A small image captioner, trained from scratch.
Model: 2.38M parameters, encoder arch mobilenet_v1, encoder activation relu, encoder depths [3, 3, 3], encoder widths [80, 160, 320], decoder layers 6, decoder norm layernorm.
Training: soap at rate 0.0015, 6800 steps, batches of 64.
Data: trained on regions of photos with short descriptions (Visual Genome), 203450 training examples, 2.1 epochs.
Rows from block 5 of the image encoder of a small image captioner, named by matrix and row number. Each number is 500 + 50 x the weight over its row's rms, rounded and kept within 0 to 999. All counts start at 0. Numbers have three digits each.
After each channel's rows are labels from the 100 images, of 14976, where the channel reaches its highest value: "patch colour" is the nearest of a few named colours to the mean colour under the peak. Only what is clearly more common there than usual is listed. The data: regions of photos with short descriptions (Visual Genome). In brackets: how many of the 100.
# conv: pointwise conv (encoder.blocks.5.conv.weight, 160x160x1x1), inputs 0-53

conv.78:499463550526453461492415446509532461432545498505501451543550389483525564504448477453484498641491503507442562561520466517436547502457499509425445593500524479566478
patch colour: black (66)

conv.38:591490490500508453451538555534595600534581525584459414542533521572519486505543572514536482531524479485458499557441493592469499496501610525555441462413500546515535
patch colour: red (28)

conv.10:557393562450556492514500442490554461525508468488505521491406618552458531474485416491414494455561402578515534510474529481508484419487461490501450485571581411533483
patch colour: blue (42)

conv.81:436445391532446454462530527520423527512651592561403451520504497440475594516476439524427495599487486495521484526497496481481439409523466521613507487599598474490482
patch colour: black (49)

conv.56:602530468493526416589497538504465533547487474474568563449618489494477545495584493528474435570519572522467503593509569472486577501505445502482537414481508571498516
patch colour: red (28)

conv.15:504610372495472476585531528547529606488516596418481440584443419461450428440507515502469527519485491444536534443420438495504538503385511561517437538563584498561507
patch colour: white (29)

conv.85:503506530530524538594442564438512542513518421417546496438523456538460581403514480530425513527561505480448493494591474530416478408460371535583524520530504515498513
patch colour: red (32)

conv.1:477457468531528442480521484440467397621467559567520456572435462559530462582461524507459439482554486421544512467549487508566616534606502468450466506453613552437506
patch colour: blue (41)

conv.68:445478467478454476453458516438440463526454487478506409497493488437442536464539446473566523557504548521569602491523492422579462531516542464485397498525510516442469
patch colour: white (38); pink (30)

conv.154:466435483542437498574416594527554465431539500523545457515441455478540468448636436493436486522487548485502544534431528455466472502470466466616496471493478435618550
patch colour: red (35)

conv.50:544509465471449556461443573600463428443461520533480461555490500470470539490485406557441588447533518528527591563522517443562541357570504499533602474519510569508537
patch colour: blue (34)

conv.113:502600515450469369500577498487449465418479440460477529566491567541584457480446501486576444443398521519440490442485441560494439376574502513502385462411590491510573
patch colour: green (26)

conv.108:455600410445425448514554563482507552525507519475433434486501508497535522522438585554394516427486510558525466487518431524588531479495528544404487477553401432460472
patch colour: white (28)

conv.3:401531536541447456583445496446620401579472484402555442473414514487469440523481511493546538535470493480520453472542475527499583503600574525479520541571454559433495
patch colour: black (39)

conv.33:546525437500471646487537472527525498491486519475456544457563505508544497375498508460523522509444544466483551438471508464515508441481598487505496474536479433550472
patch colour: black (32)

conv.144:410561558508487449492464552481582515443422496558449498420528491551513443512516473448482543474498447529472457625543586450483402505474489639567488447469411423482453
patch colour: brown (66)

conv.137:467475456447473420455463460548548597458472468505563428412441439481436482475509497569446537441532607354426430458588521532448540456508501475495489546548496538430522
patch colour: white (31)

conv.112:523527503449511485423498445438528571473532495472540487503551442483438631561515523443410607465533494481432460426505431467500477465473513529433484413474515563453538
patch colour: white (35); pink (29)

conv.116:355472535473473478526454438479499523497520428422461417583554465451427590402487578505530530461442513512512530516473433532505480420519538484447454444490567472447469
patch colour: blue (26)

conv.86:499538528501524436518489472520505538524466421547476451461612523553504535478483541495528486490430487426488443527488460520509480580526501490533435532625424453486564
patch colour: white (27); pink (27)

conv.118:428418484559471573515400544523530454391419524431403462376546497498484595494622513480394425539509446538473495532526507537446569486485513562551457556387519487531471
patch colour: red (26)

conv.132:442475524505439597534509527522555383475646479409492436514471582480468527421439470500431518648455528480514546648555515453427574376473425513466569508568502563513560
patch colour: black (43)

conv.90:504606442461424525537539616542465451392525448446472509544498542497515578500488531481491464543579421583491442564519479536490431504437498477486541458336543488512450
patch colour: red (28)

conv.122:472473538529466437356445420517456491511496479418427433578527495463433439521461524520482533476535447537606549481412535547444491522562412547473477523563601500478589
patch colour: blue (38)

conv.97:562543560570547457520558473485510519410504514511517520533579499511613454556482467443392481504564469508515559590482512631577459619444508494568591453477505478596520
patch colour: red (36)

conv.115:500597555529537430494430497467508476442501543513576488523476481438501485423586515533494480571456467412391512561546486560450500455540427509585532496588457508557420
patch colour: white (27); pink (26)

conv.119:465456607461472564545609425569492497466483529515459443497452540520426452521416458511470458617418477487523572494528437440409632413515509527508440514568537508477444
patch colour: black (78)

conv.67:460521456567526452568463508560452455584525508442485559538485573520526482492377498468532546572404513448483550462472518529501539479458493564476377476531423487495398
patch colour: black (64)

conv.46:517471411506435484466549565482540616498453568421498467466588487553373529466503498511456521420532434443500427495480464546441479537432446498464399506544491519586547
patch colour: pink (26)

conv.87:403509530540451604445472602412515487509503594511498488500505527520519534480471533482440538492499466492442483582434483587574417467508445585468504543496499459500594
patch colour: red (31)

conv.4:417525504610453511507532489382546491458424422474531539585463465365531597438464554511522490452389369463398487493510417502486479495434475440451454445610451477501480
patch colour: black (34)

conv.128:514468570461445470497562469513535505476551448494540544509420563534484442550493546498576526564464488488554544466543447440526668478519475473527457541469663448532449
patch colour: black (75)

conv.147:518539464456518472461451545461494516521435434487532542488402467546462495489429490512524499495487398437564384560500565522453440536498452477455458619510455487514450
patch colour: black (40)

conv.139:525526494510469401537539451527550417515612503475500472417498459560474475480509418524499555462572444460486529446496481510531413528595501576476606495447545489536544
patch colour: blue (28)

conv.91:483534548523588603426504499578473573455551485457426502522589449523551601441497512527377523538620536504441446556468596506558410549515546542463431506532407502528497
patch colour: pink (35); white (30)

conv.66:530449457522529559543592583532575515586474504558478591431446496435545442488475460512402452467525502463504554600600579624436465576516484517558431505435561462493419
patch colour: red (47)

conv.136:580477585466438467451493508498465479475461501492469556507532551561568502565523570549471501537468598458609444520489492485591511457481488429536486554441484475699444
patch colour: red (30)