Weights of a small image captioner: trained on regions of photos with short descriptions (Visual Genome).
Rows from block 5 of the image encoder of a small image captioner, named by matrix and row number. Each number is 128 + 32 x the weight over its row's rms, rounded and kept within 0 to 255. All counts start at 0. After the name is the row's rms in percent of the matrix's.
Before each channel's rows are labels from the 100 images, of 14976, where the channel reaches its highest value: "responds to" is what is common among them. Only what is clearly more common there than usual is listed. The data: regions of photos with short descriptions (Visual Genome). In brackets: how many of the 100.
# conv: pointwise conv (encoder.blocks.5.conv.weight, 160x160x1x1), inputs 108-159

responds to: text has "man" (29)
conv.28 102 [105 158 147 111 137 126 120  75 174 118  94 188 143 137 128 205 133 142 122 151 100 179 182 108 142 166  63  91 149  90 106  96 149 145 171 127 201 104 101  78  88  78 173 169 105 145  46 132 192 173 113 153]

responds to: text has "sign" (46); text has "red" (39)
conv.36 099 [144 131 159  38 126 115 110 119 104 124 141 117 117 124 117 135 150 106 103 128 220 195  73  81 118 154 146  94 176 104 121 156 120 119 132 132 116  89 151 140 103  64 197 112 104 118 119  85 132 140  73  48]

responds to: text has "blue" (30); text has "man" (25)
conv.59 108 [147 146 187 155  98 124 113 147 130 107 117 157 122 125  93 120 102  81 100  77  63 197 136 165  71  83 104 142 135 134 177 141  86 161 255  74 115  72  73  76 157 126  77 123 131 151 154 159  74 149 112 140]

responds to: text has "red" (27)
conv.118 104 [123 121 113 113 166 122 154 198 141 130  75  85  87  99 157 111 146 168 123 137 133 129 127 179 158 104 139 158 128 107 145 126 153 166 149 123 183 100 168 176 121 168 158 114 108  98 138 107 111 122 145 115]

responds to: text has "sign" (27)
conv.49 092 [151  86  83  73 125 142 101 120  76 141 134 107 152  89 150 102 140 118 120 116 161 163 150 124 169  99 123 151 125 155 119  92 124 144 110 132  88 119 140 137 141 193 140 159 136 168 146 167 137 146 109  50]

responds to: text has "man" (31)
conv.155 100 [132 138 136  89 121 112  76 102 124  74 114 136 110 113 162 148 124 114 105 139 106  87 189 146 135 122  50 131 114 122  82 127 138 222 126  75  88  81  96 115 160 157 109 163  96 165 114 122 156 123 127  87]

responds to: text has "man" (27)
conv.16 100 [152  95 113  93 107 169 202 117 107 147 143 175 116 105 139 125 170 119 183 142 176 111  86 116 124 148  67  99 114 136  92 144 148 114 158 115 160  95 103 125 123 160  74 139 133 117 121 147 112 130 125 137]

responds to: text has "man" (37)
conv.30 105 [132 106 101  84 135 132 131 148 151 166 124 122 114  80 166 106 144  87  56 115 113  92 126 165 163 122 143  58 107 207 130  75 119 168 128 122 163 136 157  88  74 165 189 177 146 111 179 177 154 148 141 155]

responds to: text has "blue" (30)
conv.109 107 [124  68 114 128 141 124  87 207 178 127 129 162  88  77 110 117 135 124 188 173 179 157  82 131 140  99  54 128 131 114 153 140 145  95 112 128  82 176 107 119 165 127 178  76 127 125  97  47 109  89 131 110]

responds to: text has "blue" (32)
conv.50 097 [121 117 131 163 109  92  98 141 103 129  92 122  90  68  89 117 132 144 128 144 148 163 135 130 127 114 117  90 178 185 146 107 175 140 168 158 181 188  74  74 113 169 120  78 169 148  88 105  71 134 152 151]

responds to: text has "blue" (32)
conv.10 099 [118 164 134 187  96 158 100 154 118 175  96 199  77 102 136 159 140 129 151 157 152 117 121 149 110  92 134 118 127 117 130 154 204 118 157 121 123 134 115 117 124 121 124  73  89 169 134 153 176 145 157 145]

responds to: text has "man" (29); text has "wearing" (26)
conv.123 108 [143 103 171 126  85 148 155 136 103 156 145 112 127 116 125 117 115  99 183 112 170 168 218 129 109 188 192 141 143 176 130 113 129 145 103 146 139 134  80 114 138 114 108 143 128 105  94 132 168 121 111 123]

responds to: text has "blue" (26)
conv.92 092 [132 118 135 151 111 153  99 176 153 165 115 136 164 220 113 153 167 114 115  86 143  71 116 109 109 127  64 141 145 139 118 183 164 151 121 158 110 213 146 132 126 187  90 194 150 132 165 129 136 100 134 164]

responds to: text has "man" (30)
conv.131 106 [137 141 116 115 144 207  54 109  93 116 145 163 137 119 116 147  99  97  92 139 155 165 147 124  82 157  95 156 120 139 175  89  75 180  86 116 126 109 110  86 162 164 147 180 112 142 117  79 130 148 100 103]

responds to: text has "red" (25)
conv.60 100 [ 90 108 158 102 143 140 120  91 150 124 113 140 127 141 162 165 128 149 155 156 103 117 135  92 124 106  81 120 111 184 121 100 132 127 191 117  90 103 162 114 170 108 131  98  87 110 143 102 117 130 158 107]

responds to: text has "bus" (25)
conv.132 103 [102  95  91 148 100  97 133 109 119 149 100 149 121 228 134 119  96 143  92 113 115 136 127 111  84 116 110  90 143 114  75 101 138 128 160  88 105 155 118 123 126  91  84  84 169 115 115 133 108 108 113 122]

responds to: text has "blue" (34)
conv.1 102 [ 88  63 154 146 123 124 122 118  84 102 113 120  85 156 117 136 183 161  79 109  86 106 114  82  83 135 149 105 124 158  97 119 149  92 111 104 136 125  81 180 164 146 112 107 124 142  95 133 132 144 173 133]

responds to: text has "man" (27)
conv.55 098 [163 109 139 115 136 119 134 106 100  59 114 160 107 148 124  77 156 112 124 122  95 101 169 117 100 179 157  97 146 145 109  99 132 100 134  72 124  88 129 143 111 128 131 204  68 129  92 132 164 124 135 176]

responds to: text has "sign" (36)
conv.114 100 [111 102 161 102 130  88 153 117 138 121 132 139 110 128 126 117 124 181 112 144 184 128 124 183 111  89 109 106 110 195 148 110  83 149  98 121 113 152 103 140 170 104 109  73 155 125  98 111 112 127  89 188]

responds to: text has "red" (28)
conv.90 098 [136 125 180 104 171 136 156 160 127 117 107 169 167 155 139 104 121 134 115 109 189 101 132 111 209  87 120  91  87 138 186 114 103 119 135 159 184 126 130 108  88  98 110 141 127 135 151  67 138 114 125 118]

responds to: text has "man" (28)
conv.35 109 [195 120 117 141  95 120 170 133 161 163 113 170  99 118 121 143 115 152 169 117 135 137 130 129 136  99 130 182 179  97 126  87 137 138 130 133 165 165 176 161  93 120 124 185  88 181 113  82 124  79 116 170]