Rows from block 2 of the text decoder, named by matrix and row number. Rows with one number belong to one attention dimension. Each number is 128 + 32 x the weight over its row's rms, rounded and kept within 0 to 255. All counts start at 0. Numbers have three digits each. After the name is the row's rms in percent of the matrix's.
# q: attention query (decoder.blocks.2.attn.q.weight, 192x192), inputs 0-95
# k: attention key (decoder.blocks.2.attn.k.weight, 192x192), inputs 0-95
q.101 099:131112087098161106117132128147175124232153144165101155147093112165114096080070139171142090114091144098079090094101126100126175112122138101178128155166116088082169168131158147108184148105060102164122108126089112133114106125156171090143085131097112123120138161099166114143114142059219148134
k.101 103:068124105059114154115190179068156103169159184178157189107171097077117130083098085130112088112177152160155126107183135088131124072138127117138134108123133163162107113157137122104069115106083137147117117085141116140129078109146176127172131136134153143168061084129086117103119122125160100130
q.102 095:109165099150176137100128119079140163095114085112153114126071119144130140131089138068076169135175149079110170212121122141160185117165108135120086140110178138121107105062150126096105183105122176112155129138175142156164164084158114086123140144120149118125078106189089140137123139171177087161
k.102 097:181146121174115094070132111171191141151121098110113105128169131128038176131117149110112102144098094136128143174106107050133129132132126074164141093118084144123130150153098196134057097090128123137143123126126148088124134127108112059084051125073155093123137183139166108133158161130113138114
q.103 109:169118113175163161131080116178122119087171130171088160100081103081098115137158159174129142099105167058154172148183136109116130116159117075130098095166153159132102088138123137114148167090120099092114146165113171168118076147144164113145116078070107116159077114169121110097107149072152100116
k.103 105:156134148100175114162143150107112119130136106149185175111172168159096121102103067099105112142163120155143120170126129113042183087145083153171122165143131068143162173116191197084136105161165158105094071065153169164201076148121117183116109109091177163148117085184109159117094129093164094144
q.104 098:115237099163087107095117070103146106122122098160149146140170122140129136152094136145107086095107145111102077127128125137166148095152113150130112135069128120147153179096132080182128117129099092090126056113160111107108176177076156072125071094191124102076116102125113146171133143167123102051
k.104 102:181133096110116108086099139142140096122081138109131055189151165117098198123088130094094142137156096158076186159105136127130176180096143115133133134112107068140079121167155079121114141077093120106146079117116182150152146136100099150157144075085109169087151168134075108172188142157136139110
q.105 098:090123164139198145065116118107097138136167160147118129089137100062160128139114091143090192163116104172134141133165140081102104141112086087071077167115168142162147117107102153121104130133160146087190123150125179157149071141135140151111148114047099154088138142107145048115156190131075111101
k.105 097:162165176168084075154109144115099188075156125099179111089134105123125125197163137113070082122111099162086124116101084115099115123090087091095082197127125108112147155156132141088146176133151077196079176101141140129182138116175170154164124134105137041074166096094122126143140121139212086143
q.106 098:159146141127073123138142160124147165082093143093093143142139114186145120160156108104104079106139117148127114191150136140191052169117146159106190142108134131105131071136186110148164104118117180159117135106153185139140161150077112118077115103119121119097151015133156134179065147134121148094
k.106 101:148099120111077090129176121134140134083143134128116195092147117063096176148141167085161183136175114158095101193104089138090096135125146096155109122080145109119179116124118113151112099104114161180129115158074115146123191097128157135151077121125168170098165239097090053143141153097166144150
q.107 105:147117112113057107151158173149094079134117139108150092124120093182157089171117164165168137087186119095170140126121077148099060112094177142129083150123096168125148171121147126064089148149114146168078122063216133150142141152095126145107129118142103160177076169209135106136032107116176151144
k.107 106:179137096140119086183162084155199101104126099171050133197120079145137146082135099145100145171098111129088080194156077162169109108055160085094076135143094107118146105151193117126129154110138132179111178118179094134133134085101128114127148093112116148119133138072127146168185148106152107131
q.108 097:163122143090188095074110117152089078126122156175119128086102126112101148114075131133118103174089191134124089149097109071109103132124136130188147170148111144152097151143121159097135220128082048099112104187107132095155111136198143129141158119142086188103099110097081108123126134144140175129
k.108 092:155137131055103100134126149125139061128166143129140133119104045095100089166138105136151041100130161172090169146066112127124120133169137112119101164112103112122065084129145119130101223096081122099173139127116088154109111179154125136126057094040082116166151149131161164151117147082173132149
q.109 093:146183068145111111134119110091124111156169237155090118116104146116154142176137113101128158171206048123131093119111151105131120137100085148113163139186143137143132152142109126098174150092128171140132047115115125097114140153162154129108142155146118117140122111148168086138126123070142115109
k.109 096:106151124099169097123118107142178175139118213133065105137162151148105122114154143167129149089082122204105160191116173143157148094151053091105115175121135123118125141093084131104121121107130052142132131207120150110128192157148135141135100139199173196117152130141094134069148101130121136150
q.110 092:125121176122108120154129177219131154148187128121101194158156173100126090110123130121108104121070091124117187104149141153114127175099128144191077147139159114109165106095090100139113132131184154189091119130132169201102112072091152141094148100107146081123102187139141076129141141055106165070
k.110 098:094078109091091094125097145093044166120122102137115135110186139127110094155154136128104143163120111121109131174092114159125130181077097150044152157126143140105177081136100181110129230120165137098140166091126110144086120106099092135178071122147149087132079138151147147128085095180164113120
q.111 087:142089133166164115121199168090175128136078053131118142131121071115114079111110064119132075114142132060145089200137114138119124119122141121112103120139159129151078158118142112168105153146131150156130102138123181178130121128130145113118126126087108141072100086163078159119185163084081124095
k.111 094:166181127147114106109157173154171132139060132123113138168133127107146154153149116089117148127127159179121200134171104136107121128175085126163172083129095170186073183084099107132127206088167133165154170061131178089127119130153080098147102108129155138107131185112150153098064162106127085146
q.112 098:124144133134113117130104090126104084165109103153141186154120087158134120093082151098183140134115102154097108065132113141113114122077161184122109109145147131135104154131174128120191106129139094117194119126153145123083140152085158080168102104078172103137121044111131180152116144116175120139
k.112 102:155185139099123183152124101111101121132151102132136170098137181142103116093131148179131061151127172099156086161192085075109146188088140093099144158136158055109156101111111139098155142156131156111119122132153143102178132149119098169130114113084104141098124123097135184151226127154093126122
q.113 099:152138149171124173112148146146119148132139110088098048126143178181119195143206152067114141136147135120116108168114137127135122118117035136140211112089149080146112133153105166149215097121138095116123103149116117121102159136133102189155064134153103166100099172150085129131138123062125131108
k.113 090:122082141112202150102161133130135111116112179088150100101131082118121152133122116134094180149117133106108132141127110116102092175141126158133177129121115105123078101125082163137137131021077186056069158097075140145119134144127168149147089097122070126133093119120116144151097129125112175097
q.114 093:126085115188093167153101096207133162089141136103182151065151157145106120173171145059129146092159153158112068114129106065127127093070179119161176095126127140180104154207100096134137161106100119098114102123178122101102153125067167113155167146137136140084117179101153169182128104114162145082
k.114 098:144110135158143144115123140118118139133083120166164142101161116125140176110137142125087196153120132074126107127059084157047128165148097137158149117095138098156094081174141060166164169148170153135117129146125128159176219182104105165139133098138113143089063140171092094108101096170057175144
q.115 102:118140138110138169080131151120191064156174132141123101134157138139173163115118113137113128070162102127196108100137128087122134106070155101065158185111137162106103152116131149114171113109169121209106111109132170138139125128139111112156129148095152124155087116175130138170066158091100124187
k.115 103:171149144095152173162120118166198134111112170095127095156172145174060156101173127131053129185146178124067119097103152113119129116156121142173105159137098163092129120113134132117139089161125064131045111133105077145100132140169120092159081133137170179062092102068109094222195105152113084106