A small image captioner, trained from scratch.
Model: 2.38M parameters, 64-pixel images, encoder norm batchnorm, encoder depths [3, 3, 3], encoder widths [80, 160, 320], decoder layers 6, decoder norm layernorm, decoder activation gelu.
Rows from block 2 of the image encoder of a small image captioner, named by matrix and row number. Each number is 128 + 24 x the weight over its row's rms, rounded and kept within 0 to 255. All counts start at 0. Numbers have three digits each.
After each channel's rows are labels from the 100 images, of 14976, where the channel reaches its highest value: "top examples" is what is common among them. Only what is clearly more common there than usual is listed. The data: regions of photos with short descriptions (Visual Genome).
# conv: pointwise conv (encoder.blocks.2.conv.weight, 80x80x1x1), inputs 0-79

conv.25:143129139131130145150124148135140120152159126168086089136163164076100159131162151167118158112101145141134113129120105135145136151111145121130142155120112120184202089109159113134094103093108093130101118131143091132160149151133134125129109119
top examples: text has "red"

conv.14:123151071160178105111108126103077136132137103143155132136114155157157137128112147151125126147106131129139130157178113124097171123110115174092116138139066150142116148148167111137112111109112118113090125127123143121149084168099118152152115129
top examples: text has "red"

conv.50:125170107143179088096137177159154146167139126132111124106118110118161095109172136123132151103095104094144097150116090167143092167141110130124165144116106128096105131112124111114180148102139138110136101099111107134112112113108156145141127151
top examples: text has "red"

conv.39:154123133118160142118139142174096162118121107082126125105126102135132135130156117111075123150134160126174160155107148150117105107126137145165145105115100123116192120120121120123135117133164123164183126118082116086107098140134145106175127096
top examples: text has "red"

conv.15:142140128126179150109133126063102128168115130163119090167120125105122097140156199128190116109109142112182100130110111109106131133118164095121157105129114139128123146115104133131135095104104091130123100118108106137117120152113128125119120168
top examples: text has "red"

conv.77:118058161116151129131144134061101141127112132094129113155179135110131103147139159112103129116156117148120115129134158108126156133123107153137106115112111096117159131107072156136096103103119139110164087135090100177133129133155106151128119137
top examples: text has "red"

conv.52:085116100135162147144099134149162094153152172139093106136113108111162122144136092149176158100159125104108122144136112128138104158110126118101137119114157065165096111076134122120128169155108160127109110096119120154114144102140123133103142133
top examples: text has "red"

conv.20:108102143184160164129132127108110111163114116150145136126107135127100135153126117138160109133133157130130098098152119087100145143088117063146144099112118124127098125168174163089104105122100134146158094173170139105103117126139124151153137129
top examples: text has "red"

conv.41:135128159120104145100136089123130098109121117142110102151143129145140143097110127127127136081154107200127162184125143090103138110137125095157130110077120145105165128118099120161090101185130107157123111131125104115145141083112143112106136122
top examples: text has "red"

conv.58:116108151117151121092171084111128100136104147089101147116117122132146115151108106157140115089157118142183092178111138141154144154106114127085105123159122119085162075147113149119114124113118131135132144141180101122094112129159127148125134164
top examples: text has "red"

conv.33:137131114131144103090136119110188141147148093125133144126073136083146107170121103130139184107143124139144134162113145124112151083149124105110199121137143166115152147120149119167119133105128102123143167161141136133142159148118130165132151149
top examples: text has "red"

conv.8:137122126129123146126130089095137104129162110101148141133075122109190139125073142143164129099121114106119152117125093122146093110079142147119100109154133129101136138132108172142102094133165145109123129120102132151150140208130122107138152106
top examples: text has "blue"

conv.38:135118139096163121119142122123186124173131126122180133107107155128158108149102117144113078127114153092115146093111166150081115126112114150128155124125131166157130178139116115124095126118076103153155126134166145135116115154084139112135120088
top examples: text has "red"

conv.5:138081106118172091163137125162157127117170152128095100128117137132141097176113134142150139183113140098118138130093139132099083121142148116144143113118116157101180121088137099123111146150110117157133134075120114140116144082145114139165125135
top examples: text has "red"

conv.46:142100149140156127129131136127184099149116137144096174153133104135126140133082114122161119113135107099166121127123139180116127128098139120126132112136072138081136144119090167113135094136119128155117149131120129089085160105169132086089110161
top examples: text has "red"

conv.34:107148115126139088083110152132174147109167171121151148114185137126134133097145117157161120121112121159122106122085104105090109121143119128126128182133117108150190110157153106126121100109140137124147122125152168125135129094140173116133089145
top examples: text has "red"

conv.0:150128169064095067171111116124101132078106124134137117122118142102134110116137101096097123099119118133089093130108116125116098149148127138117128165169133113131142115129126149127101153156127151117101112108138145193140177125131171108125140133
top examples: text has "blue"

conv.10:133114110140136113176124121125122090105150187145177142098111124139140120128134144109133136130128090099144198105143120113116105108105115144129111100127113157149125153115095114190125104126159109110126121122110140152117113130103108110201090098
top examples: text has "red"

conv.6:093113118145133127150158143092118167132103109139129116158095105122145125126102137112169056084113167131108118102104144167175108120141131133126143165124190119119155123145149119109096138160133090138126134118123135153141098107118100116106078126
top examples: text has "red"

conv.19:077098157106128169112158106099139095114148131167100108145140126123128085137136126116164097109106097167141133130103146137149091139116124111123102123102154092165161109082096105118094120157174127141150128099123138106116153111095116125112122086
top examples: text has "red"; text has "sign"

conv.76:138149121176161084133151123111135115181141149109141114135142148108106120127110173159138128158137097122128156085153153172097132111088109144131126153110171131133126121122154100116106101082127105150113155108110152106142152072135106155102094115
top examples: text has "red"; text has "sign"

conv.71:126157108169116081116151101119116146144127102147140131182094117124130151087096136163120121127136180122130135140171179124103148121145123169112137103130176123102150128152136121122143149158143139128113162114148151121176089155093160140131153154
top examples: text has "red"

conv.63:097141135122092121120127127178155146091126139085110168156145163115166128155144118165136124136155149143162129160071145086148127131121141080100130122114097123118138141158134110133101105139122142146107107114105093168117120133125122130188078136
top examples: text has "red"